A small class-conditioned image diffusion model, trained from scratch.
Model: 21.8M parameters, 48-pixel images, arch dit, activation swiglu, num experts 8, patch size [8, 8], layers 12, width 256.
Training: adamw at rate 0.0015, 6600 steps, batches of 256.
Data: trained on retinal OCT scans (Kermany 2017), 68.7 epochs.
Rows from block 5 of a small class-conditioned image diffusion model, named by matrix and row number. Rows with one number within an expert belong to one neuron, the router's apart. Each number is 200 + 30 x the weight over its row's rms, rounded and kept within 0 to 999. All counts start at 0. After the name is the row's rms in percent of the matrix's.
Before each expert's rows are labels from the 100 images, of 14848 (inputs lightly noised), where the router gives the expert most weight on average: "strongest on" is what is common among them. Only what is clearly more common there than usual is listed. The data: retinal OCT scans (Kermany 2017).
# router: router (model.blocks.5.mlp.router.weight, 8x256), inputs 0-127
# gate: expert gate (model.blocks.5.mlp.gate, 8x256x256), inputs 0-127
# up: expert up (model.blocks.5.mlp.up, 8x256x256), inputs 0-127
# down: expert down (model.blocks.5.mlp.down, 8x256x256, transposed), outputs 0-127

# expert 2
strongest on: finding: diabetic macular edema
router.2,084,179,198,184,174,175,246,181,234,188,188,189,232,203,188,177,130,225,231,207,167,187,156,186,257,230,155,200,206,203,258,144,213,266,198,193,172,178,164,240,168,185,251,177,246,177,215,194,186,221,155,152,208,211,166,202,187,176,215,194,186,213,250,192,201,185,234,182,217,138,200,182,199,256,172,189,166,192,203,170,245,145,224,176,175,180,166,231,224,224,213,181,176,229,219,207,200,184,178,192,222,204,222,232,223,171,195,153,200,150,179,219,203,199,182,187,236,200,205,182,186,206,265,174,170,161,204,215,171
gate.0,082,216,198,185,194,189,105,186,204,239,179,210,188,228,166,224,195,217,221,220,279,219,186,232,176,250,292,187,195,162,199,262,223,263,213,196,195,166,190,190,210,198,246,221,168,209,230,204,207,178,231,163,176,195,261,193,167,237,165,206,221,209,167,186,193,207,222,236,198,244,203,120,185,180,230,199,188,214,151,188,228,183,217,218,173,214,184,189,192,224,196,200,152,134,177,200,202,242,147,224,192,178,196,197,209,244,253,188,190,222,177,160,207,154,222,218,156,203,196,271,220,205,148,211,216,172,164,193,180
up.0,088,173,217,203,162,129,183,214,133,170,230,195,195,167,205,210,262,204,177,217,187,201,164,246,211,178,194,202,163,167,189,224,235,219,176,221,197,204,215,207,159,228,259,242,233,228,212,183,224,173,140,200,205,175,176,158,180,177,195,221,164,165,359,165,233,178,208,191,167,215,217,190,208,171,217,203,189,134,227,151,147,158,229,194,255,217,179,234,170,196,130,177,175,160,198,193,208,245,212,175,219,198,200,222,197,228,198,238,236,180,208,208,255,164,243,211,195,188,221,266,231,212,161,232,234,194,190,223,172
down.0,099,195,161,244,221,138,231,186,176,209,203,165,189,222,143,204,199,205,213,204,228,212,203,233,172,257,172,205,207,188,173,212,237,203,183,185,212,261,189,156,240,210,218,188,193,222,201,207,210,149,202,219,181,230,197,207,224,204,149,145,210,185,240,235,137,153,229,253,209,185,138,148,192,201,230,180,225,200,181,235,189,176,131,151,228,207,185,209,217,164,211,181,149,194,224,211,228,146,176,227,202,190,149,190,182,177,204,223,133,195,181,232,215,185,212,225,223,192,161,263,217,215,178,193,177,237,240,169,187
gate.1,088,188,147,216,139,209,186,177,232,218,224,216,210,189,219,222,183,211,200,167,203,199,183,209,233,218,230,162,177,187,162,183,216,194,190,184,196,189,193,190,215,179,197,248,211,253,153,200,223,160,197,193,242,205,226,244,187,200,180,223,245,221,205,185,191,231,236,165,188,284,215,175,169,207,218,220,158,226,199,236,195,193,188,171,237,215,191,183,192,252,232,190,182,184,177,298,226,205,191,242,218,190,228,239,214,216,193,235,240,165,146,148,227,190,205,226,176,217,196,293,211,124,155,201,182,175,206,223,160
up.1,095,206,218,145,201,164,251,183,174,209,224,196,233,191,140,211,206,221,150,172,215,249,227,213,175,138,201,204,208,183,214,232,231,150,151,244,240,202,222,148,141,278,221,185,206,161,235,215,237,179,241,177,179,176,187,204,170,200,208,214,210,196,233,187,229,189,234,191,202,163,207,221,215,171,179,231,198,203,209,162,209,234,170,205,146,184,225,260,180,185,141,183,198,170,244,224,184,214,214,184,220,203,206,140,167,210,224,196,225,205,257,214,165,217,210,179,178,166,233,162,186,158,183,254,205,251,177,214,206
down.1,099,191,197,158,235,203,203,187,121,178,195,200,185,203,222,212,158,178,227,181,206,146,196,191,179,247,141,168,220,197,178,218,192,201,164,168,199,146,232,181,169,207,191,215,230,206,222,196,213,160,177,150,199,183,211,174,181,251,197,210,203,189,252,230,226,216,184,222,175,197,199,177,187,142,202,176,168,185,179,198,205,214,143,178,229,169,229,202,196,213,172,176,103,212,202,231,193,251,205,161,210,198,186,170,170,188,211,207,288,160,202,176,209,198,193,209,240,138,200,146,147,255,208,212,157,218,208,248,199
gate.2,107,225,199,171,226,201,240,196,140,192,202,214,246,167,195,196,184,214,179,193,154,159,176,217,239,146,193,155,204,198,226,183,181,209,166,228,242,224,211,240,199,216,168,176,194,190,261,187,155,180,247,211,140,191,163,223,203,233,191,203,241,200,214,175,194,243,221,191,212,143,147,213,237,224,185,306,182,236,172,179,243,174,193,152,151,181,226,264,170,204,221,210,174,228,208,170,237,185,198,188,241,218,178,225,151,164,194,222,208,250,213,211,199,203,154,183,181,188,181,174,209,223,190,215,216,220,237,217,138
up.2,108,225,228,216,180,153,221,218,232,218,202,235,237,203,227,176,175,179,174,202,160,173,199,209,236,190,180,168,220,237,205,164,186,179,237,212,224,221,205,238,174,186,226,172,247,212,249,193,150,209,194,205,219,141,162,183,235,189,150,164,203,247,174,179,233,243,221,235,196,187,178,229,233,229,169,266,180,154,161,153,215,154,212,119,263,183,185,178,170,177,218,243,197,247,211,181,211,178,177,200,225,217,199,250,227,164,170,145,207,213,147,285,221,203,183,126,189,184,250,158,215,240,195,210,213,242,214,197,161
down.2,103,218,192,216,239,197,204,219,225,163,193,172,246,186,226,193,206,181,201,177,276,228,206,187,183,238,193,204,195,224,198,206,181,169,158,151,248,204,222,156,184,209,189,180,183,189,139,211,250,224,162,196,223,213,295,175,188,204,212,187,160,167,190,184,217,243,198,200,161,244,143,147,220,204,200,128,249,215,238,174,157,248,198,247,165,177,178,163,227,207,159,147,194,142,231,220,234,170,158,239,188,237,229,217,181,157,252,207,222,158,195,230,207,201,220,259,200,203,198,151,176,207,152,205,191,193,149,160,150
gate.3,103,140,234,224,200,180,150,154,158,194,146,204,214,231,163,222,230,183,246,227,205,248,208,187,148,227,199,240,193,219,209,165,207,231,184,218,183,202,221,187,193,196,205,180,194,182,155,215,170,184,215,196,220,204,189,198,254,166,161,196,176,217,165,168,182,233,251,183,240,231,219,200,203,222,165,198,210,187,178,211,176,188,206,223,217,150,228,233,265,140,223,213,222,213,202,165,171,213,182,224,192,222,183,240,197,213,175,162,194,217,207,217,168,168,187,182,138,218,206,175,181,185,157,173,168,254,191,206,279
up.3,089,236,186,157,239,231,240,190,202,145,221,178,174,135,215,186,141,188,185,186,202,195,178,211,282,184,200,162,231,198,197,207,182,191,210,199,205,198,175,197,220,190,226,257,195,212,239,180,225,194,209,228,141,221,199,213,164,216,211,180,276,205,251,206,184,224,171,223,189,123,166,236,255,196,207,215,175,246,206,186,232,207,239,206,158,203,217,221,140,267,201,166,178,199,208,187,219,172,211,193,220,180,209,179,195,162,210,215,242,178,221,192,249,221,186,221,256,158,165,168,216,195,248,216,195,164,215,250,141
down.3,093,210,247,183,225,254,269,147,176,213,162,192,195,172,170,194,220,185,154,224,198,241,196,236,159,191,199,284,176,190,177,127,171,247,216,160,208,183,177,202,222,217,250,206,190,133,165,167,196,182,189,197,213,187,192,169,265,210,207,166,175,224,178,191,202,166,174,215,244,229,144,201,207,229,238,189,196,209,187,175,211,208,173,187,183,221,193,217,234,229,246,237,212,237,165,175,234,247,210,210,207,195,194,179,133,235,149,179,263,177,175,206,218,213,193,148,159,161,180,189,216,226,207,191,226,178,216,205,149
gate.4,088,174,193,205,185,179,216,236,148,238,206,180,151,219,183,211,270,178,232,220,219,213,225,194,149,230,172,215,194,222,217,176,157,166,236,209,163,214,169,218,199,172,94,215,230,230,162,207,214,217,226,185,139,169,263,172,235,172,219,217,202,214,189,216,186,152,207,226,192,256,155,217,208,186,216,147,241,180,248,213,195,246,211,210,221,235,189,177,220,158,196,230,258,185,204,190,156,180,214,215,188,188,153,186,230,218,178,212,231,218,188,220,149,164,134,149,151,203,232,163,184,194,162,244,185,225,199,158,263
up.4,090,173,253,212,199,168,155,223,198,229,226,197,226,253,210,236,192,209,186,136,233,191,225,200,203,206,187,218,195,215,238,217,244,211,210,209,181,131,194,177,227,185,281,157,201,203,193,187,206,224,152,228,294,188,217,217,219,167,238,197,137,194,218,198,203,178,176,176,195,180,203,228,134,225,207,200,256,168,238,235,113,211,174,189,186,163,185,166,231,234,218,183,203,170,226,247,182,213,187,201,183,189,224,181,178,244,199,206,163,200,219,226,184,231,221,215,188,205,190,277,194,195,216,196,167,170,145,247,202
down.4,093,191,188,200,164,166,192,208,156,182,235,241,231,229,257,202,192,168,226,238,237,208,175,195,199,216,160,200,188,240,247,189,234,174,181,242,214,146,202,255,227,170,179,234,181,176,175,214,216,210,218,186,241,187,250,217,214,221,191,214,188,202,214,178,196,221,206,210,186,248,188,197,217,218,185,174,193,218,213,152,228,212,177,222,225,207,203,249,176,209,150,219,177,193,221,185,213,133,196,237,203,210,171,201,215,175,271,276,225,148,214,227,172,149,219,229,240,165,222,189,176,178,180,231,230,175,148,218,238

# expert 3
strongest on: finding: choroidal neovascularization
router.3,098,174,204,220,205,223,211,198,256,136,188,163,180,214,148,206,173,214,192,197,221,217,221,206,186,135,210,218,222,154,197,185,233,156,189,218,204,176,203,277,138,230,228,179,100,163,187,211,202,180,220,184,247,205,206,207,214,217,214,206,159,181,256,212,197,198,209,166,161,169,192,213,143,130,196,214,282,208,188,205,196,184,138,213,230,187,190,240,204,225,184,195,236,152,203,200,230,210,214,226,190,225,200,166,151,204,216,181,162,256,248,155,209,149,255,222,179,228,210,236,200,174,180,206,189,218,136,266,203
gate.0,082,250,193,237,197,258,199,240,209,162,211,156,163,173,203,134,213,139,202,197,179,189,205,140,153,173,200,244,174,213,197,186,165,185,235,191,221,190,212,210,236,211,198,214,239,208,187,204,147,172,209,249,215,201,213,216,207,194,277,241,161,177,212,177,185,184,236,200,169,195,183,206,166,220,228,181,242,254,225,203,156,178,174,214,232,170,180,158,236,185,157,252,177,214,184,162,215,153,258,173,196,224,194,215,189,179,203,163,194,202,154,215,199,174,183,197,180,197,183,157,217,191,221,170,176,199,219,172,253
up.0,076,218,250,213,235,174,187,230,162,159,194,205,226,201,198,205,206,225,145,190,227,256,159,229,141,140,157,231,137,190,166,222,232,184,198,208,160,142,184,145,265,187,211,221,201,235,160,184,239,109,222,130,167,178,195,216,184,187,218,174,176,159,253,194,175,187,243,215,188,172,252,169,173,199,121,244,189,155,263,193,190,195,223,206,201,197,209,216,179,206,209,192,199,141,214,221,186,217,208,201,208,226,167,191,218,175,215,198,217,237,245,169,206,223,222,272,217,209,176,173,216,178,264,214,182,210,230,232,209
down.0,078,190,206,184,184,217,286,211,238,172,182,212,211,137,147,205,203,205,203,198,179,187,169,228,197,164,252,188,209,203,190,203,195,207,207,200,255,140,224,189,166,184,220,184,207,224,209,272,216,141,190,262,194,216,234,227,221,240,176,170,206,224,188,199,250,162,168,170,178,168,192,226,176,223,181,136,194,194,177,194,207,203,198,222,151,178,181,242,177,163,207,219,166,192,194,191,218,227,198,224,231,199,138,164,214,216,185,184,196,227,171,214,194,219,169,198,184,203,189,249,181,210,147,181,170,211,203,214,181
gate.1,074,179,274,227,251,164,220,162,208,183,187,182,171,202,159,219,232,192,216,167,238,194,198,122,184,132,173,181,169,229,200,227,169,183,195,211,207,210,186,207,199,220,219,208,165,215,200,168,177,271,244,168,219,147,214,200,236,189,274,183,182,233,313,141,236,174,190,161,163,219,163,229,205,241,195,226,183,208,154,182,226,198,172,191,163,140,226,187,192,163,204,190,204,156,200,109,227,196,168,151,241,204,206,157,149,215,170,142,181,244,203,180,207,200,216,171,210,186,182,166,215,181,241,243,201,204,167,211,207
up.1,080,215,126,173,171,213,220,108,160,165,224,146,186,188,216,145,191,186,185,201,196,176,222,190,185,228,178,204,199,249,196,189,178,217,197,234,179,191,268,170,201,203,212,194,145,145,185,196,231,174,180,223,193,203,183,163,149,183,180,205,222,219,140,224,177,204,220,268,174,266,226,170,222,213,229,165,209,135,193,210,197,211,225,158,214,141,172,252,223,171,197,227,207,196,204,216,189,211,219,220,146,244,173,222,177,200,192,157,236,190,165,171,209,216,205,238,197,224,195,172,220,209,182,174,180,176,195,193,258
down.1,072,203,181,200,217,235,256,159,207,190,161,205,182,220,187,193,201,245,196,202,192,187,214,207,218,200,161,223,232,254,211,159,191,200,222,241,173,248,217,233,167,195,219,213,188,153,217,196,212,210,217,196,203,183,240,222,206,207,247,208,207,206,185,182,219,288,164,159,218,164,182,168,216,284,239,248,226,229,178,236,219,263,188,191,185,197,188,157,176,176,216,229,172,179,137,177,170,247,244,238,241,227,241,230,231,255,213,194,224,187,218,233,236,216,181,198,233,207,189,249,215,182,178,200,170,179,171,211,164
gate.2,113,203,228,209,204,144,245,176,135,211,180,179,211,187,148,206,228,204,223,181,192,218,272,230,147,120,222,206,144,177,192,203,203,214,175,194,192,183,174,180,230,207,151,206,236,235,198,253,197,153,201,161,154,248,203,187,222,208,252,220,190,255,249,187,163,189,212,167,177,209,207,174,171,257,191,205,182,173,181,203,249,211,220,222,207,181,179,209,198,221,200,217,161,208,207,188,187,238,215,186,245,210,229,205,223,164,193,209,285,262,183,182,178,153,195,171,231,150,225,161,182,208,172,230,164,225,211,195,165
up.2,105,212,177,275,196,195,160,190,251,198,206,149,192,231,210,207,199,247,198,213,181,170,192,178,179,195,163,239,187,167,190,174,175,192,228,237,180,236,204,197,216,149,206,155,205,290,209,184,171,193,174,199,231,243,196,249,258,155,213,173,179,238,144,191,196,159,172,254,187,219,188,195,254,134,227,159,180,195,220,202,176,213,200,191,231,188,207,156,233,170,212,190,245,235,213,267,199,156,200,155,189,157,203,203,145,198,173,166,169,167,185,263,199,235,220,248,229,230,276,189,178,202,239,188,206,178,156,175,184
down.2,097,193,200,254,195,201,208,206,200,204,195,211,183,166,217,214,165,218,169,191,262,200,182,204,188,136,226,218,211,196,226,211,188,183,216,240,226,227,209,176,52,205,159,235,261,240,203,171,201,162,216,197,185,169,237,188,214,220,207,228,179,206,259,230,180,211,211,210,215,184,181,217,214,206,216,182,98,177,225,194,198,184,222,219,184,211,173,197,174,198,209,251,197,172,183,177,200,169,247,220,184,238,223,215,227,171,175,154,132,230,207,203,265,202,154,196,195,240,220,228,216,249,179,199,208,161,173,163,204
gate.3,093,159,268,204,222,204,193,226,130,194,229,166,196,172,164,256,191,218,192,181,249,213,229,207,200,208,228,185,206,152,199,196,258,194,124,209,216,194,224,181,165,204,179,194,214,220,182,212,212,220,192,201,202,185,237,197,165,163,212,237,197,219,126,188,192,239,270,145,191,161,214,212,183,192,198,204,277,246,211,233,227,227,170,170,181,208,196,227,248,208,211,201,188,193,228,250,159,245,176,216,212,240,210,209,170,216,169,243,257,233,228,186,182,188,168,211,164,202,180,190,171,213,227,225,155,193,189,269,195
up.3,092,187,174,182,168,229,204,204,277,216,184,195,245,189,178,170,229,231,220,223,165,215,197,175,166,205,181,252,215,207,189,216,233,219,217,192,194,201,197,171,210,203,210,220,224,180,209,162,225,218,222,190,172,183,194,180,197,174,211,215,175,198,220,193,208,163,147,151,220,236,257,132,246,250,205,170,138,169,201,181,223,221,304,221,186,177,167,158,211,210,219,213,230,211,179,178,179,200,200,158,196,189,214,190,232,233,235,234,214,125,181,211,204,198,183,212,219,205,216,231,182,219,189,237,193,176,185,183,184
down.3,092,185,180,218,228,206,218,217,243,205,164,246,218,172,217,226,210,205,234,246,197,219,239,179,223,168,219,220,194,224,219,181,162,183,225,234,200,173,266,265,217,206,131,173,193,205,204,247,217,250,222,183,189,239,216,207,213,229,174,206,181,155,112,181,209,170,199,202,222,163,188,219,203,236,227,183,213,207,229,211,161,184,211,220,154,191,186,147,235,182,206,192,219,218,171,206,228,200,191,222,201,171,159,177,270,234,214,180,168,158,209,170,215,198,158,198,187,179,195,219,158,157,121,204,178,234,216,199,214
gate.4,091,216,224,227,203,215,240,239,239,230,229,199,204,165,221,215,211,137,196,214,215,149,208,185,283,211,234,209,241,193,163,200,164,197,240,240,204,167,231,261,234,206,182,207,209,148,186,164,224,226,163,179,274,211,198,256,205,171,199,202,200,232,293,197,222,182,175,234,148,183,194,226,242,127,212,160,180,136,242,233,194,149,197,176,165,199,214,204,170,151,167,166,206,213,170,227,271,214,174,186,159,219,242,248,204,205,161,161,245,223,186,190,187,203,233,249,195,192,211,190,202,190,198,192,217,214,225,136,163
up.4,095,237,165,193,163,152,180,181,188,202,220,206,176,213,226,192,180,242,117,168,208,204,195,199,218,200,154,189,172,201,226,200,233,211,215,147,212,198,174,179,218,199,186,206,254,248,221,241,197,199,141,183,226,169,214,172,170,195,208,200,190,195,251,235,202,169,229,177,227,252,180,183,198,177,235,214,234,223,181,209,159,207,187,240,213,213,150,232,190,254,216,212,185,153,209,263,181,179,241,196,266,184,175,169,163,196,237,234,190,165,225,215,208,211,218,205,213,125,215,195,190,221,280,196,193,171,163,230,158
down.4,088,192,265,157,235,194,186,188,174,186,245,222,197,184,223,227,191,170,181,230,145,216,182,188,221,226,183,173,205,201,187,187,211,207,193,205,212,197,183,154,223,198,227,205,189,267,199,230,195,213,177,215,212,281,229,220,180,200,185,196,224,245,215,190,237,241,199,200,228,188,197,218,201,174,176,140,197,199,163,163,171,234,152,211,162,207,219,204,171,181,159,190,252,182,178,214,251,185,205,170,196,191,185,191,198,275,193,174,246,170,186,220,137,210,231,226,171,129,184,241,199,207,212,201,187,209,187,244,176

# expert 7
strongest on: finding: normal
router.7,101,183,200,245,146,161,197,230,228,191,243,202,219,229,176,233,191,221,218,166,194,183,221,240,220,165,204,264,160,214,210,184,239,189,199,220,172,170,217,208,178,192,203,204,228,191,190,204,166,162,166,171,211,196,206,198,222,207,242,231,185,212,205,193,240,197,217,189,181,206,178,176,99,165,205,199,249,160,208,220,182,206,159,169,269,171,158,175,254,252,199,202,206,207,222,180,214,196,241,237,245,193,222,223,202,155,214,135,189,178,157,208,206,175,221,208,139,247,206,217,173,197,179,195,182,255,142,243,200
gate.0,073,201,216,176,180,214,213,226,175,183,205,196,200,207,188,231,163,209,181,196,210,203,169,218,213,198,223,186,212,226,183,165,245,204,147,216,172,187,258,177,159,186,196,220,179,212,181,221,206,134,198,164,213,210,204,244,195,202,161,233,202,208,219,205,181,194,146,258,186,188,212,195,184,153,165,183,223,188,206,212,176,173,207,174,192,182,244,180,245,193,142,184,213,190,215,268,173,204,170,163,213,202,264,229,158,236,255,232,193,158,217,186,144,181,254,220,140,232,219,230,217,172,203,230,233,199,173,173,244
up.0,083,165,180,251,216,224,173,188,162,238,217,240,193,191,223,206,208,251,211,175,196,164,170,198,202,216,227,183,169,207,206,213,181,216,169,195,203,199,216,191,156,199,186,202,211,122,235,168,202,181,182,220,138,169,152,210,202,215,230,211,215,197,208,196,166,177,255,182,152,180,189,155,193,266,177,201,209,203,207,204,244,188,148,236,197,187,229,208,197,161,211,172,169,162,194,132,215,211,185,213,195,233,178,185,198,204,196,184,130,278,182,156,199,208,244,206,244,250,223,148,194,216,125,199,185,176,230,267,219
down.0,079,246,223,239,227,249,158,154,182,185,183,210,251,210,160,185,200,227,201,179,214,201,221,178,208,165,195,164,223,206,172,226,171,238,220,206,192,209,163,250,176,199,165,221,185,176,208,222,195,226,223,235,205,169,193,184,168,196,209,163,172,177,203,234,282,179,221,203,166,192,212,204,187,196,191,181,253,216,232,257,197,217,248,208,193,188,223,232,227,204,196,195,208,175,153,178,226,205,242,242,235,222,216,217,190,197,219,233,183,229,202,177,175,181,201,196,167,256,209,231,173,125,144,191,188,208,191,198,162
gate.1,117,206,200,221,205,202,232,186,190,216,186,235,183,190,178,190,207,220,187,221,230,202,213,223,208,198,198,169,162,193,186,219,261,199,166,201,255,223,238,233,133,254,193,178,167,169,207,216,207,193,231,180,215,202,196,190,210,218,291,266,212,223,203,216,189,164,76,176,173,189,228,173,179,172,248,207,186,221,147,188,245,228,139,247,195,196,240,250,199,245,220,173,193,138,227,183,201,231,199,228,236,201,194,165,159,189,216,217,156,189,251,128,190,178,202,220,233,205,161,200,189,210,202,215,217,202,203,236,172
up.1,088,192,200,227,194,225,130,152,286,265,214,147,178,190,197,167,161,181,213,186,195,246,193,209,184,187,238,187,186,215,202,194,189,177,202,183,176,195,173,207,227,194,256,184,190,112,170,168,193,196,195,243,208,201,166,200,193,200,174,178,220,183,240,184,225,211,166,202,265,210,193,208,199,232,197,179,254,213,181,183,183,257,188,200,239,159,196,191,184,173,196,192,218,271,196,186,163,200,208,234,188,213,208,175,223,187,214,225,164,198,200,230,222,212,217,234,154,156,142,292,281,210,160,234,188,159,206,218,222
down.1,092,215,188,160,153,201,92,185,233,173,260,191,197,253,260,223,225,212,224,188,215,209,200,243,214,191,235,196,223,203,204,248,200,163,214,197,194,172,230,116,250,183,137,243,181,173,230,234,190,133,230,150,204,181,193,191,169,179,162,192,179,180,281,192,144,204,200,211,201,211,193,189,177,197,236,237,213,168,166,202,211,211,183,208,234,157,151,235,192,196,145,206,168,167,201,192,192,211,194,227,210,202,221,230,201,192,257,170,141,206,205,216,226,193,222,208,175,199,213,240,190,243,175,181,210,177,197,210,187
gate.2,083,204,206,125,170,220,281,244,224,189,210,214,225,199,229,136,244,221,197,183,182,169,206,195,228,151,201,192,196,217,173,190,221,205,203,180,217,182,234,113,200,222,237,200,212,201,230,236,213,157,182,209,182,194,194,182,185,212,175,245,167,203,137,211,220,225,164,217,199,197,236,173,228,260,219,175,138,186,216,161,209,171,240,175,219,207,193,180,240,214,215,215,172,216,193,214,223,239,233,143,195,235,188,221,215,216,188,190,214,153,164,203,193,240,226,183,165,233,188,226,209,223,172,231,215,198,241,191,184
up.2,105,191,181,164,175,208,243,230,248,263,194,216,220,223,200,175,215,195,204,200,229,145,197,200,242,234,212,185,203,205,172,192,192,230,199,137,203,227,202,161,221,173,170,198,213,261,193,221,206,192,169,211,253,231,220,229,164,231,207,238,185,200,160,228,216,196,172,176,197,183,190,186,251,181,236,151,124,185,225,216,231,168,208,218,242,219,172,182,203,188,254,220,152,275,169,218,225,236,215,186,201,273,172,298,232,149,162,176,261,210,180,186,178,243,149,172,165,202,198,167,184,201,252,236,206,180,228,221,168
down.2,107,232,203,185,162,221,149,156,241,225,160,221,229,192,239,171,229,237,189,209,220,193,219,198,212,197,216,180,209,247,219,235,214,159,174,204,171,188,153,154,183,205,163,195,180,169,213,243,186,269,258,245,182,212,159,217,167,179,187,195,188,215,226,188,207,175,192,213,187,210,210,197,170,267,196,195,218,151,196,210,204,192,284,223,250,207,189,224,248,188,166,180,218,195,227,203,179,180,178,225,212,236,177,219,273,183,162,241,219,164,231,229,223,189,236,200,166,224,192,242,216,224,180,207,235,167,161,188,214
gate.3,100,163,203,117,196,206,221,179,202,254,210,195,206,165,153,230,173,215,178,203,225,207,181,202,205,226,201,216,198,190,210,202,202,233,170,181,240,220,210,169,114,220,194,158,206,217,197,208,185,298,236,188,251,201,238,231,195,208,264,200,248,191,177,222,141,159,209,171,203,185,150,199,224,184,173,171,202,244,191,235,228,194,192,218,217,237,229,217,209,175,150,181,164,190,177,233,202,231,154,226,216,196,171,179,188,172,203,207,171,225,204,164,143,164,212,210,154,151,179,170,184,62,171,189,200,185,197,245,202
up.3,112,207,228,220,206,240,184,220,218,191,206,229,216,201,207,158,218,173,211,229,191,169,166,163,199,254,189,180,184,206,193,227,204,202,225,175,213,218,242,238,229,197,180,220,205,189,224,192,213,209,181,201,176,240,178,193,193,188,254,208,166,218,125,205,206,206,174,214,199,170,225,219,209,162,164,151,144,200,236,166,195,152,234,212,173,205,203,226,229,216,253,184,270,230,223,228,182,227,193,244,176,222,213,231,210,268,160,184,166,202,196,203,210,218,197,237,264,310,186,188,198,247,200,210,184,206,168,187,190
down.3,111,222,165,157,192,205,244,218,186,189,157,208,195,198,154,188,226,202,218,202,194,190,181,204,229,138,209,185,233,171,172,197,232,213,204,202,220,226,200,212,215,232,196,198,247,183,232,215,224,175,175,263,167,181,176,199,195,217,157,160,169,205,292,211,212,237,187,221,207,231,196,204,204,226,209,218,130,190,221,221,213,180,217,202,184,193,224,307,197,176,195,192,195,212,189,259,169,199,190,273,230,196,200,188,184,183,189,182,224,229,186,229,148,174,184,203,230,185,236,186,212,290,181,179,207,193,185,226,177
gate.4,112,240,220,220,197,197,298,223,159,204,209,170,184,242,229,169,217,239,145,174,198,155,220,151,217,198,163,182,168,205,242,198,224,206,213,182,184,274,195,183,195,199,139,199,169,212,216,178,189,239,220,171,144,208,156,205,170,207,178,247,191,188,177,134,202,216,158,160,220,167,216,259,252,235,170,244,213,206,231,202,219,187,197,194,134,214,192,187,148,155,230,196,240,224,213,175,223,152,221,152,239,190,204,206,205,189,203,183,251,213,224,210,182,245,122,182,213,153,169,188,152,215,200,260,231,234,233,187,209
up.4,102,196,192,232,157,181,212,222,192,233,196,228,247,224,228,170,193,219,210,192,195,159,215,205,215,231,236,207,203,243,161,202,179,172,234,169,191,175,184,197,189,166,182,228,234,206,204,182,234,139,183,168,139,148,181,196,194,250,189,247,197,228,177,217,236,218,208,180,227,225,220,194,216,244,209,203,181,185,216,153,211,159,243,183,241,196,157,178,152,222,230,197,191,212,202,139,235,197,250,229,203,172,218,194,228,138,194,160,240,186,143,244,241,257,168,150,227,205,209,192,216,243,148,203,205,203,239,155,186
down.4,101,218,161,218,162,148,231,185,246,180,160,235,176,246,260,240,157,171,153,149,208,215,218,222,183,180,225,203,206,199,245,218,222,176,223,205,178,258,192,243,141,220,179,209,162,190,227,219,225,199,235,217,227,199,249,224,207,177,254,218,260,194,252,303,265,212,196,257,194,221,212,186,223,185,207,203,221,147,201,191,213,204,174,216,169,202,169,206,260,192,192,182,171,156,219,188,190,155,221,159,128,178,202,191,199,200,209,268,183,228,173,202,194,199,228,168,214,168,200,216,238,250,183,178,188,211,211,203,195